From a checkpoint of a small sound classifier.
Model: arch vit, activation gelu, num experts 4, patch size [8, 8], layers 8.
Rows from block 3 of a small sound classifier, named by matrix and row number. Rows with one number within an expert belong to one neuron, the router's apart. Each number is 500 + 40 x the weight over its row's rms, rounded and kept within 0 to 999. All counts start at 0. Numbers have three digits each. After the name is the row's rms in percent of the matrix's.
Before each expert's rows are labels from the 100 clips, of 14976, where the router gives the expert most weight on average: "band" is the frequency band that holds the peak. Only what is clearly more common there than usual is listed. The data: acted Russian speech (Dusha).
# router: router (model.blocks.3.mlp.router.weight, 4x192), inputs 39-77
# up: expert up (model.blocks.3.mlp.up, 4x48x192), inputs 39-77
# down: expert down (model.blocks.3.mlp.down, 4x192x48, transposed), outputs 39-77

# expert 2
band: 4000 to 8000 Hz
router.2 085:527487530529479452559467450473540486529471444490409439520474468452409530501584500515475492452536448516503496492494406
up.0 107:487473461497554517463407442438491442529497501524503502501544447530507494512472541411387528516518469543503521485488515
down.0 105:518551558490505516528486521532488554451494510523458460497495523419449480483554467570505490511497502413446456483514448
up.1 112:483502460495548560497467460458551513514507522540516499496540471585506478537429554484410489438530444530487502531502490
down.1 100:506587545511539539504479493465521503475556527513424464581508534477457486514490516470474557508472520448465497487473496
up.2 111:488488470502543558506469475456556512509493524536519476499523463576511462548437576493405492429520456530495510529494513
down.2 100:508583549516542538517476509439514534478547538506455443563490531507452456516516511473464532498495539460491485489477481
up.3 115:481493450507563545484436470417542485544510519550499491511543477579493489528433546453395529459543446531523531490467522
down.3 116:509570563505547533524509499486541567449529526516458460539492526471475464527535504513484498508486495426460465501510460
up.4 085:494497530565531537571479497462546561480505538514499436485520516543493458518460524541463491461506488470481524568477501
down.4 142:416463485513527558534516491518554534531511544571553569459546496522555566470491488504548473474558434486527476469564522
up.5 106:496479462500537531453411446435520458527483508520502490504540440528490501530467551442385528493527455555500527488504521
down.5 097:514547556502529501531527489525492537460500547515453461535461517409475469479540450557506481516476534424454474508525455
up.6 106:479478454504559558504467471445556503525499538550520481503543462573514472549426568479409505444524465536503525519481535
down.6 101:496576559522562508521478489487510552456526521514455433532478534496476470512514494480457518525486517427461468497490479
up.7 101:474459459517567559553466465450534526517489569568535474478534466571545484542452574478433506455549485528488509509477525
down.7 103:494614530507545509529496515468495553459545523500464453559461543525448482491510480470455521534511510445470494502476462
up.8 094:475468488517516550507457486452540516488464539531526489481541469567510459499442580494422471420523433515466471522486495
down.8 095:462555531523576543552527512447507563464551557567474467546513537507475475482469515482483512486520509453509518480497512
up.9 104:487475448503555523458422453429506457532514517542499501517553447533504481532457550424390536491520460543516541478483543
down.9 112:524562562483534509531510520511495549441493517493445456507452541448479481500531479547518472512498535412453465520516457
up.10 109:479474457505562556491463462435554490528499530551514497514539463572510472547420563465402516455525457532511535500480538
down.10 102:501585552490537524534500507480523575455549521499463436533501510484484458517525487490470504515489509433465476501509482
up.11 106:476468475521561565508479464472552507509488537538527474512524442557522453567458581486403514446532476532501530508476527
down.11 101:485587548515539526521470500448516557459530535489479447532481552492459462502524495479453516526517522438488484524472462
up.12 114:503496470493570547465387460419488460535489499518493480497556468544490486505432534408372513521502447526488525493486499
down.12 108:511516532509538536516482526520508546453499530546476473540515526448473488480511472571529475462498481446465467468552513
up.13 090:493469483497533530487437479459536495502493524539515479491552473559515452538433589494401486443529445511463478533475506
down.13 076:501541558509534523550526522497516542440529561519466449521508520470504477450472506513501510493502491444470467522482502
up.14 106:483472453488552509453410446440489444528495499529504502500542441530504509510469548410379524511516469551497527487498498
down.14 105:526557564497511488526520495541486550436500499506441449497479517423471493466541462571498499514493513427459447487514451
up.15 083:471478445545541499513428420425509502543482544529488471550542476546471478504456547487393565497508499542507572532489510
down.15 088:506459506482506551517556533518524488448456557502550467461492486468557530430461486480557414495535512455480455493504503
up.16 081:497508493446505508500459537517475475503480500540506573452551444504525611413476469502514458539469443524488431479573484
down.16 098:475510491540523484587561514519481584481517578492565457469456529519552507507421480532514458503535572491519482554487525
up.17 099:474451460513514536489472475455510494511497534514505505538533430550502482527453590453395532476529473553489536551479493
down.17 080:506586577459555560495487541487542498438489545513464449552467524428501505493484485478540470547484539461457442519517478
up.18 096:453496442525589541529449438426507524550518573571541468474542477566527531522446543453437519479594490535526520481488510
down.18 108:536607571464518509524503536498484529420503496467454456518452557501482478489500452490456491555469529436455443531506434
up.19 110:492483437519566540486413441433518471555499512540506485509536453542483497541441550441379547479547456526534552476479547
down.19 124:507562570509517504526526512498512573433500529500462434516478539449498457500539481527492478506500538430472457517511460
up.20 087:483500515476478518513471541517522523504464499539532555429544481525522585426470464507515429496492394500494418527582476
down.20 107:481497510503510504584540533517478580462478557542573473465507537469582499486446477524529463478557514462485470550501535
up.21 093:500481482494536536483407478453535491498472501529499469491538462564493449525408573491407501441524435515474499512463504
down.21 083:498590554489567571498493505467500513469518555558463468560461526474491474527442497472499489461490524458472480491489515
up.22 103:471460463513571559543481462447526515509491554557529474489539465562542480541434572481422505462543485529487504511482521
down.22 099:496593538521537517522482509455488560459553544517454449533503540514444471502492483470457524530502502458504504488479454
up.23 105:490512461506552550512458464439549514529490536550527496493540480591506485524423561485414489440532443529489496524500480
down.23 097:490590563497558542498460493470515542472543522508430448584494519492434482516495496484458552510459521455462486512473494
up.24 111:470496458501548545520484459455548518519495541556519513484547483599500507522431543481429480453536421531491488528495488
down.24 101:515593550502540515512479514475498509489533510508431450598491526488456498494488506491459548516470508450457492503463497
up.25 110:490477469502556559505479480449555498517499534543524493509527465578519463554431582483413503432524460532504519517491530
down.25 100:498570543508569527523490486466505550468550527508463440554489528497489463516502504477464543522509522451484495497485501
up.26 108:475447462492518503494487471457518482512496517531520500534532432545511458510452588444406520468524474563498528523489518
down.26 101:497564542484532498527495515467495561450524543528475465515496530465496485475487497508503493507508532437465460478477482
up.27 107:482465470513566559514479470461550514508492539542525486504523449565526456565449578490409511450529479534499523509480533
down.27 100:497586533523567528515473510444513552459538545501484436526485531495454470495504490472452515518507521415497505510482487
up.28 091:463472503522515537521469510472550529478494540537530503475544477554520473478475591494455468427532415505461464524519463
down.28 107:483563502537535496551533516448487582499535581564494467523534547510482491451447510489500523480533495454485497483485537
up.29 058:485522502511489503500454529476485552501507490513494524475526508536466515431424472496480471415532415474476459581566487
down.29 072:460476512480521545547483530499495532475497535569589525460555455495589557527486492473499455442532466492517476508539581
up.30 108:485469459485550520466427465443497451523495502527497500514538438535508483513450553416386526516509476558502525493491504
down.30 102:495532553463519502536527507535494549443486537532456453511470518409478499486517483561519476507502515424456455498536449
up.31 102:462449474522544568520471449476562507515491530540519485508508439539513464568478585491398512445540477533503516529475514
down.31 098:513602532512527530493487522464526577447531545487465441522479540486482493489516479457469506525510518415499477527452448
up.32 097:476471492511512524521483487450535522483488555534524496480540463546527469497462603481423483439532445513454473531485453
down.32 099:498565521524549513543502522441492561481540566575481468543531516506475482464460510472475511493512497469519529492495518
up.33 098:477461450507536529466452456440531464525496521541503503524544431531506481535464557441394542473532472573518532505490545
down.33 104:530562554486524499540494506500503537422497531493447450510454518440490470482537485527492479526490556422455447521490444
up.34 105:481448468507545546510458449471544496501477526522508489532504427529502476555455576492391529460532481544497526537481517
down.34 091:495590533501529545500518520441550545463507564496490440504474559484467526453506477502536493495492529413501468489469536

# expert 3
band: 1000 to 2000 Hz
router.3 069:447542515503538522518555453545513544501487510529540518429521493568476488537469504513541468486460492496525490497554421
up.0 107:474470543476468492519500538542484502460460505550531534454552480449540529415488480526568459459463461479437425455563495
down.0 141:449502478555574554545502458372555533502550581535558488495520505521541479520497538418453518474539497515558541462480505
up.1 108:450436448544524517527458439495510501496460534492528443512471462472530455586490537474434549481518552544505567498466576
down.1 106:434474490508470510497527514535494519514485541563550569470559505527551557416516476528578462491535418488527469508560519
up.2 099:486411452463555525493472474511494459515485540553511511478527436521546516474491507451476488549550558550429496505555512
down.2 063:444493494509478491541570517537453531481462537544571529497531525444587523443504446511529477433550472463486523560507533
up.3 109:456428448540514518533456449498494510485465532480519439513468456477529452577494535465446542495509559539497573503461562
down.3 108:448474488505470509474527515564481500503482520563549573462550492527562565427524462524567474518540430484520468509578509
up.4 088:443455456523527516539447444498500509495435514498515425513476456478526458585487513460436555515521557533493575490468582
down.4 097:475482487493467500494512518546508502504487513554541564475574518531561563421511455547556450517546413472522470525556516
up.5 126:544501449488527566455419509488544424553468519530497535501569503515515575467476485460466505506477420545572482488499519
down.5 145:501508540466490522496477573508512515436443511489537500436514529500570519450463465520567430422528468429467437503515531
up.6 087:472463527442529526520484501539502509465436523561534528424557495462545525428479467509542459475457456481412448460559532
down.6 117:455488493553567527519512476389543524507536574544558492486523511495548486503517525430450511438536491506537540448470510
up.7 081:486472530466496500538483527539483501457433520574530518441568479435532538406456470514549465466458462478427432450558498
down.7 112:471492482558559530543511483367543527498533583543555482480531512500522476491497535434449501450547500517544542458471504
up.8 089:491481447532504542535453432520513532498446499483495452541462509442493474610520455497439582511498576536475565517463607
down.8 090:492484529464468471456502532568504513486449498554528534486553466496530568438472444539552478559525493503492467479545503
up.9 081:445450468507518531506406458512497463484428487488490451541471464459507455599481522471456562508516554546475558481476608
down.9 094:456469471509458512513530529583491508503479501549547547485549496541564561444516464529560454523535429477484487533566491
up.10 097:444452450527531506529456438490505514489457521500518430509469461477517457584499523463439556505524563537483567492472572
down.10 103:442461481506474509500511524540508508522460519564543573489575509538559557414506464537566468508531431464510464550547516
up.11 113:462425444537521513518459454493509501503463529497534440505464457470528456567494536470439547483523550547500561503472562
down.11 108:424457486518462517489524501543498511506478549544533576464566491518579571423509468532558458494535415494517474513581518
up.12 054:520451496463543508512409486522474437487427494564472512506568478454496539423428466481482498544527490499460486461510567
down.12 054:522521502505482472497536525447522521434497584520490482477549530502571509440489480479491529450524405459533494516524600
up.13 107:546466443443533534488427486513494413500428489506498528476515480541525553472500483422441468583525466508502488561475521
down.13 081:492460511457423442519540570550407493487478468475497528484534488491578540407471465456533471487519458459473458566517542
up.14 099:443441445533514507534457441510501503479466518487506455531478468475525453588500521460437555517515567540482579522457576
down.14 104:434449502497453519504526524555481522524484528567550578487544495530547557448528471535574469536532428485507493512572511
up.15 105:451436449540507510523457453495502506498461527490520449516465456480517458588490535466435565485515561545488571498463574
down.15 105:439465490524462511494518534530489500510469527566548571478571503529559570442521455518567460503532418483530474525563517
up.16 107:454430451537524518524463440490503511496467530497530441512471459476524461581501531466438556485524553550499576507468572
down.16 107:446484481505468500479525518539493514523481536551537577461562511525582558421518462523572454490544427488521482510567512
up.17 085:475453477489525482505456476495466478511474475504524423515445425506526461525431547458462536523514563548484528487483510
down.17 090:485499472467439490508514540571481508489451490507529532464502512525559536443507455521548450535533453449506476554529486
up.18 104:444440451538523513523455448492500500490460522493513443522477454471526464573485540462441566486513555538491574497476573
down.18 109:447461477501466525509537502556491508513471523560541564479559521542577562401522454525568466527524431476518479526559510
up.19 093:559508463469506502503408461493460425482441474464460503547511500536479515524500506463411517582483478535467544566438527
down.19 086:481420488475442475482541523596459502497451472526559541499516467494560542474531501532550479522505446484509489518536520
up.20 098:507449479462503549484396473512486433481446466505496511504549445517499501500459513430416477537553415518484490536515527
down.20 075:508537470503418487507537521541417506491471452484551529449463527543566528432487458509531445519557478495529516560466461
up.21 107:556493466472525555459393505496532433517452510520475530515564466536496567445464488442451491521512420536527477481507528
down.21 087:498530518467450520488554556565486477468466493488546539437492547508568563442495458502573441472529462455497467503508533
up.22 111:459426441533516519520430447486508507498464535496523431501477463483532464569503540469438548486521552545492563500483573
down.22 101:456453485492471514506555509558497510527481550561569582470563492540571559439512454501576458512541432490524477555559525
up.23 118:459417447542512515523447454481515501500459534495529433507470465477533456569494550465444542484516547548502559503472551
down.23 106:458468490511478527495538508545496502511483524554555583470577499540568568415499462508568447500539411489509484526571519
up.24 113:454427451543523505525460456486510508494465527499524444511473461480531456566491543468441553480523553547499572501474562
down.24 109:452472466516471509479534522539493509508492535573547577465577503530567575419516456502553447489534425477513464502545526
up.25 085:504493444523516540549473434513520542490447506487489436532460516446485477604507438507429559530488573530490566519460581
down.25 079:497485503471437444478497525559491532501461468555474532492548484482535559437518458542540494573489487508470475482532502
up.26 094:560470444442559544476389486515496420507422487499469517489528476547510539478494478421447481581548501513475490541483482
down.26 076:470437486478423457512600528527382496477505487504528568460500520521566561433479454496548466515487426471469483541508518
up.27 101:446449445533528518527458435489512502495456533498522445503477460487522469582498528463434559492523556546496577495466573
down.27 103:454467482499458515501528528529489527514489532558555563469565521551553559424500474533561455499530405483519476532560511
up.28 103:486419472481512519489469485517486454487473518523504474514515434490549482519458544449471527484542547563458502506509545
down.28 081:488502491478454488503515531557471495492484515520524530491495530532546537433504469531521455495508456436479474556519476
up.29 111:464424448541520509528458455490512501501462522494527442517467452479534459571490545464443547488513557555496560501460559
down.29 106:452478488512469510500527513534494504514493517554541592475577506530557569436523471497569447496547421496517462537555512
up.30 092:511482507476507493481422479504463445484466445497446442551472427493465447550482542455427565491533537527445530465464567
down.30 086:483495504500442463520523546562454503493452514485537526478493509528577543425502465570545451530538468453502479524521508
up.31 085:488448482497500486509420478516473473485441472483460448561465437458475460573510528456421595504498537535458544495446572
down.31 091:487488490476463470501512520554488527499454478533535554481544517513535561445541463552561466570554484478499477544531495
up.32 073:479480526449539517509436502554499496467410516570517504432572489443502534420452452511534467490464463472436440438547508
down.32 105:474514491550542514544506469384544515491543603520558463488527523478531483505508527440446506428551480503524547466466516
up.33 108:453435454536510510522469449502495502500471536494513445523474447479526455571482547458435562508522565554491569493480552
down.33 105:446467487493485502502515507524492491509478545564544570473571497535563552420520463533564446504537418479516476498569518
up.34 086:499481446529519549537459443514523532485453512483488452529463508449500481604521445503440560518485578532482565527458588
down.34 088:493474512469460461479476526556507517501438510556508547480565472484528567422508431564572493556513482504486475496539501

# expert 1
band: 500 to 1000 Hz
router.1 136:461464506542509488520528565451463543549578514554520517519568535509519474485452502523542554492472511507524533486448572
up.0 104:596534475464504491456443515550507476463423452447464446497457502499458491536494459504395499536540544486492493499486477
down.0 102:495580473531514518481494439438508476566543488464460475540475516531427500551526521434425598536487541547535556521452435
up.1 094:594530486462509508469434511566513487452422459450445432520442504468445468542490433513419508537527547488478491493502492
down.1 101:535599490509523540457518456467536456544521490435469468504462529540442471575527458462424549521478573516541524540439476
up.2 101:587497470452517505442435506530519470477409467472494440488483479504488479531476477504384488511514534521481487507489491
down.2 098:522568494514532486457497456464505463536533449455431469545464510529420470546536514432419585548477553517516554524447437
up.3 095:591518471452521508446440516541513475464417457464478440505476491511475473539483465496387496527528532512478484513487480
down.3 098:527564477521518498461505467460507470531547471441449477538463514529411492540523512443409590549468549537525547519450442
up.4 094:582533499464490485466438540546478490447439461439429428535438513469455464527475432496441510544532548468473501486510507
down.4 106:523598472506538541471538439469524468557517486439474477508467540543436499568513444454453553506508538522547537521445487
up.5 104:581541496461507497476448523543507505439418446458434415524456513465447465543485434518433522537537567470480498481504498
down.5 098:531622472533540552466538442478540470564541493454472485511462532542445490572499460477434559509493556503535533509446498
up.6 095:581504468445515510456433512533509466462412464466481435499482480504479473535474475500390491507525535515478483513490483
down.6 098:521559491527520495466494463465500464538545467433437476545463506537424471543517509453406582561469557529532546527450439
up.7 098:595534479457511511449448518549507471467420455452466440499470507508466474548484453497396494525528547501483485501489474
down.7 104:516570481532521507464511436451509474548543478458455479539465513535430487538527509445420587546476552538543544516439442
up.8 101:587542491457501497455459515543502490440430450431438435521453510490458469548488440500426503543532561478468488495505474
down.8 107:519610478527526516475505436458533460562550483462475489516482535536444514541515478448438576529487550523537530511450451
up.9 098:587489467447512504453440507521517465474408475471494441488490472501490481534469483496382487501512524522476486514481493
down.9 095:529564504521523480457496453458500464540545456460440497543470498529401448539526513442415585549457544524523560516441445
up.10 118:580544522456486468449438514517452497450430428445458418477419532459459456513504481526436486529515544447461472469451455
down.10 104:517588488547524489503478458428490496545564490457480487508501522572463494528485529435437551550497512510542544504407438
up.11 101:592524470447508486458436511545501482464413452451458437496462495496466488547479452502406493521531553490490488494488480
down.11 095:516591479514535509477506438450518461544546478469461478530497515532434495561515509448406584538484531528532538509442446
up.12 102:585530471457508494450438515552509487455417449444462432505457511493465482546484456504413497527536553487487493496490478
down.12 094:493581488519532507480501443452527479545547481465460472521483504529436500545524504437437591530472530534537543511435443
up.13 103:589534477462508497445442520553511481459418451440463442497466511502473486546483446497402492533531540492488487496491480
down.13 103:504581481525520517473485442449522477547552504465454487528470513545434500534530504425408587538490537527540546500443440
up.14 122:579540522452505479448449516525466497444423416443462415474425524458462449530503475523444484546519555452453480463443451
down.14 107:498578478560521500499461455439488491556556485469481471514501539550453486526475516439434571543502514503553535486422451
up.15 098:589527476458517500445444521549508476462420454452472433499478502508471478542476457502398494524527533506482485503490480
down.15 100:511578480523524506469497447463516474532544478458437480541469509532418493548529512445414578550489548531538551511437440
up.16 100:594531474454512493453436511550504485457423455448450440509458507490462482542484443506412503536528554484485486492494487
down.16 101:529579494523531509461501437466533470544531486464450477526470533531434509561540488438428590545473545538534538518449455
up.17 098:586522471457514506444439513546519473466413455460476441496483493502477477541479461498390493522529535508480484509491478
down.17 099:511569482531526490470512450462513470544538469458443488533459505543410482554524521434408582550480543529524539518437443
up.18 061:554537421484538507438384512489512442527452502502508452475496523502483525508497446446431522536544554503540537462464535
down.18 072:423494530518507497563632472547514573488566537531530576484540468492530498537508481545601483517514507469514492484515491
up.19 096:588503464446524507448429510532514474463413465467474439501466480491474475544464470499390494515518542509474486510493487
down.19 096:525579493509518506471503455469521467523536459448449484541470518532430473550522494454415569552463565538520542534434456
up.20 101:593536481452511500474433515558504493452432459440439426526445509475452481538488425512426516539528558480479490478508504
down.20 108:516615496513551535478510446467541467537530478457471490508465536543451497563523466459432547496494546513530540517454482
up.21 105:600537481464509503441447517543517472466420448453471448490470514514470478550489462517394491525541540488483491496484483
down.21 103:508575463545520507475473438441514471538553491475474476543473506546428494538523515428405569537498523525531552497440435
up.22 105:596533473465498498454447516551502480462413452448465442494465510518467488541494454502397493530533543498492494505489474
down.22 101:492577463530516503482493425446515481541562504477459468537490515539428501546535530438417591549490528538541544499443442
up.23 101:588525476461513499442436510547520474468416455453485440496472499515471486536487466499391494521535536499490489507491477
down.23 105:515575483544528506469480437458524473540552476466463486529473509528419482555527516436402596536478551529533558519447454
up.24 102:585531474459513499444435512549505476459417458455472442499471501503468481541487457508400498529533545497490489507488479
down.24 100:512575474522529518480501435459517466554559485458453484534479527529417485556522511431404590556483529538537551517442451
up.25 085:568538557456451462435475531535468466415459432414425465537413515475436450516468480504472522522517537463448514480473499
down.25 093:567569488471493527504541501528459459510456434423468495494451538524490499563482435491460493533498559523512527571446485
up.26 043:446459466513508448500520436458426528491491498518531509465503433494533498460467534415512541572495515539483552505480528
down.26 046:537485512493511521470445508506574498496525484469431496569479498540459466503524574471408542488411530535543551491470497
up.27 107:591530471459504481458435517547498483461412450447466437498457505493466494539493451510407495536531553489491490500484478
down.27 095:497592478533527513473499424445532461551556509473464481518482513550432493560520510446406588526485528545540540503457439
up.28 125:518493404481520525485487462467500421538505477475508524483493505458501553520517449452480515534472512533548556545488552
down.28 154:504501553482490482540490548534497569434472516511522471466494524457532499491498485573560436469522496394456442459504511
up.29 125:571547525463487473444442522517462501452429433450459418471421522465458452520515481519447486540520560456457472458451435
down.29 107:502602483547528507500476448425488499549551502484476469515500537574449507530467529444436576553505520502552550479424455
up.30 076:547524501489479509489474517526514485452480466414434497564452540506446527516489460466472496501486518467503540528474554
down.30 095:520482501474470495527585534559476534482432476455540492443450541486544487530481416568537415487534505482512473556485559
up.31 097:588527475453503501463418506539495477471412447441445434509435503478448486539496442504410498533535542483482494494486501
down.31 092:519593475521524517478505443455524468563525486447468480509480528551464507545528481447417584534475558530539539525428472
up.32 088:556521536470445464474464536532483456445481452422401497576458516495446502507467484494461516506503515480482528536490536
down.32 119:571543499450484515501541531544481487478413457422517471453446567497523493553489410542489432522510539484511479546452532
up.33 108:589539495459488481460442518541472492445416446435450419501426523467460473531499445515437488548533562470484490488483473
down.33 091:514615470538538520467487449452527479558558493463489477510501538544443508531500497444440581535503537522549529495459460
up.34 103:592533474465513503446437516542518473465415452447476441494471503506474478539484454501399491525536541497488487500489478
down.34 103:513568476525520495472484444453515474543554470459454478540454521528423480540544510437408597531484546531543562510441433

# expert 0
band: 0 to 250 Hz
router.0 097:442544496510516535489466482519583482471466528480427488539471515459454529488551461469484487532510514489490477452537522
up.0 097:461432461499515497512495463494506475525492543576492496527539432508499528467483537502471545471517479596466503500540486
down.0 102:477439508518527511491498514482525519510555550559484558510547444526517553464514598478486487496502436489479449502582479
up.1 109:441434476502506505519504471500521492516516550573504509515534435508521549465489547503490531466502475573460484481551465
down.1 114:456459488524553528478491488480549499524564532578496560521552424504514530461532583472511498483495435513507502485589492
up.2 101:464421457493514499523496467497511474519489545573504484532540430504511531468480545505469550471518481592467504501553484
down.2 103:461456507515543535503470520481532519511561550559490550521540448524517545471525606479484477499493437502492462499575492
up.3 100:457427456496516501513501458492514477526494551577496502533535427503509530468475539499463549480519489601462499491541481
down.3 100:461469505535534521489471506472527516520584553578490530532548446512515541466512595470482465509505426497489481502556484
up.4 106:472421451495528511527503453493531482528489555566508506528539420504526523506487547511450538475543500591471515503548524
down.4 090:481467523511574533496455525467543525487578570580470528516540452522523540456496565485485446504498433483503463490555489
up.5 098:480429447500517498517491470495510469527486544567496494537533427505512531483479548504464555477526490593469513496540502
down.5 096:474450522517548516488477521469535516487566548568491539520552445497529539477513600462485459507505420482486461523569496
up.6 097:477431461500514498513490467494510471534484542571496491531541423505509531469476545511458554478519488594463507498534495
down.6 102:494461527490531524502485519469528505508551564568496544525534430492530545471512595482488470494499422486477470500553489
up.7 101:477421451499521510523496469501522473522485552569496488534535430513522528487479541502462543478529497595470508505542505
down.7 097:488448516521539522490463511479529522491576562558483527520546440531540556486505582483489464507480425490468465500581483
up.8 102:468422456496516508527500468501519473519490556571497493537537426504522527478483551506468545467525496596473502507542499
down.8 100:469441506508552527497494514474540521492572554558493550530548442520528535458528601470496474494501430496474467473587493
up.9 097:480424434502518497494479453476494478532484532563499508529530426517511495505497549486433551486543484599472525523514493
down.9 081:513467549505504488499495552511492535480561548573483531515547444517535563466522558506485451498494409474482415486561489
up.10 101:458431464498512499516505454496511477527504548577493495527536429502506534461486549502473546469517475586465494501543480
down.10 105:466453507531535515490483510479535510513568548557481564515541428513504544459514584462498477485500440493493475499568485
up.11 096:486411441502512501520496469495516459530483552561499489542528431507526532499495541508464565478517493594484522520542519
down.11 093:483450532491536548506468522486536514486546547575500534503538448498554550480526567490491442517497421462478454501579504
up.12 112:437433475502508503520502476505521493512519554576509504512535441505518547463481549504487527459505480570463487479552474
down.12 121:466456497532552516484484484492537497535583539575482576524547418496525531464530585451496499483498442508497491477600495
up.13 106:442430472500505505514505464498516485521509546577499506520530437504522549464487548504480539467509472578467492488543470
down.13 109:461455498531542536476479499480539511513583526561492550535534433513520542467537588464481481497510441507506475490580485
up.14 102:457428469497508497518502458494512480526506543582497498527533432501507540461483551502476544461518473588466495494541476
down.14 108:473451500532534534486489499473536513518566556551478556525541438500523548440530590456488470490499445493497464491574474
up.15 102:472421455496517500523492464493512475522494552566499485536541429504512527479481547508465545472523493596471504499541502
down.15 100:477452513525550533483470516461527513509560559553495528539537440527529541474509597495475475493493444485502467512570486
up.16 100:472419458497516508520492465497518475522497557577494490531533432497514532474485538501470552471521490594472506495544499
down.16 102:482445501511551532504486519488528506505562566557471535518533441512537552473516594476484467496492428485491476492575483
up.17 103:453424456497521510527503460501516482522502553576492497534537425504511531463478543502476549470524479597464504496544482
down.17 101:475451516526543531491471509482525514511567561562494561524543451517515547466519595476506460479504436508492472492567482
up.18 104:456428463497515493517501448484507487523512550573491512529534431508511536466491551497467548480525470583452505493543482
down.18 097:466486507536550513504476511458531517504616545555497537518545443532511541470503604476481477483520430484496466518568462
up.19 100:466421458494519506518497465490517479524499553573494489533534429503507531470478548506462556471523486592469503499546489
down.19 101:479476508537541529491482512481532517513574565551484533518541437507527553460520608478480469493502432500482472504554476
up.20 094:488414442498510514526495473487512458533491547556494497538535437510523532507507548509457562482521485595485522527538521
down.20 094:491459526485542552509482524491543518468541569583481525492540459520560539477509544497498441502493416456475443491572514
up.21 098:475427458494516495514492466486509474524486546574493489529539431502507527477488552503462552468531490593469502500530492
down.21 101:490464521507535530480461511465536520505574550567505531515530455512529535462515595477481473491497434488490467502578492
up.22 102:468421453498519500524498462488520475522487548571494494533530424497506531477473547500463552481526495596472507500543494
down.22 099:474455500522553526490470498465537514523578558560478548518551439524531533459502589467483466502514436488482460493557483
up.23 104:438425469500507503517504473501516488519517549579506503520535438500516541463488539505491534463506479584462487484557480
down.23 110:461454498538549527486496487478537503531564543564479558519544423498516541465524577472505483486506448509499484485602489
up.24 100:458426463498512498512504462494515478522493547573494497529536429501504525467489542502468552467517472594468502500547488
down.24 103:472458502526525514491485499473528519510564557561486539518537447505513548464513595477492471488497425498488468502565486
up.25 101:479414453495517504528497464494520472520479555567502482535524433493515531487483545510459555474528499591473505506539511
down.25 097:479458520513546537489473507463530511495556579549487520499544441517532543478496591481470461504502443488474469504584504
up.26 103:455416465498507507523500468494520479520500553568501494533531436498515535466488544509482544461513479590467494497546488
down.26 107:468448502520555541493491500473532514528569552572483549522534436510512542466535597480490482493502440494477473499593492
up.27 105:456433458498513501520500454485511485526515547568489512531534426505512536462484554502473548473517467588452503491544469
down.27 102:465470511541562526480476509463534520516606562556496556544545446516506539455509590459476468481512425480495466513569469
up.28 102:465422459496514507530503464492516473516498555571495494535537437500513532472486554500470547472517481589465507497552488
down.28 101:470472508527561535508475508477533532498562551574479546523530438521534538464518604474490473489509436486486463503562494
up.29 097:478418453494513494524492467497517465524485543563492491535535422501519530477479546506457556480523495599471519502538509
down.29 094:487459519496513533516487520474525514492548572580500544509544446509519552467516584484485459503501411497465473492561487
up.30 100:473424447496522504524491465499517466522488553571495497534530425509516528485479539504460549485522495602470510512542508
down.30 096:480461526534541520487475520477522506502567568578481528523534430522552544468506572461475469526488417476484457510574498
up.31 103:447426468502507508525498472497517483521510549580500499520535436507517539466490535506479531466508474586467485491549482
down.31 109:466464496515538530500484488481534508525578547568489569516536424512524545477529581468483486490502448505484485499568487
up.32 070:472463458537515520485506447520572458557514513558491551531567458547487550468508554509450550526496433552534531542576403
down.32 059:486470502484557542473395503507503544490463512554528531442498532422575491456501463477563458511544443417512455386536569
up.33 098:462419461501507505522495470502518475524500545580499493534538432498517533466491546509472551469517482601473497496547491
down.33 105:474460509527551540476481513484540503505563563573490549519540436502524542480518580473478479489504439496490468488584487
up.34 105:462435457510511492507488433477505486537497532564486527540543423514499533475498565501450554491524450589463516498539482
down.34 081:479501517512548517473442530460506512492605554542480549505545466524492545452520567471472468542516412465482460475550462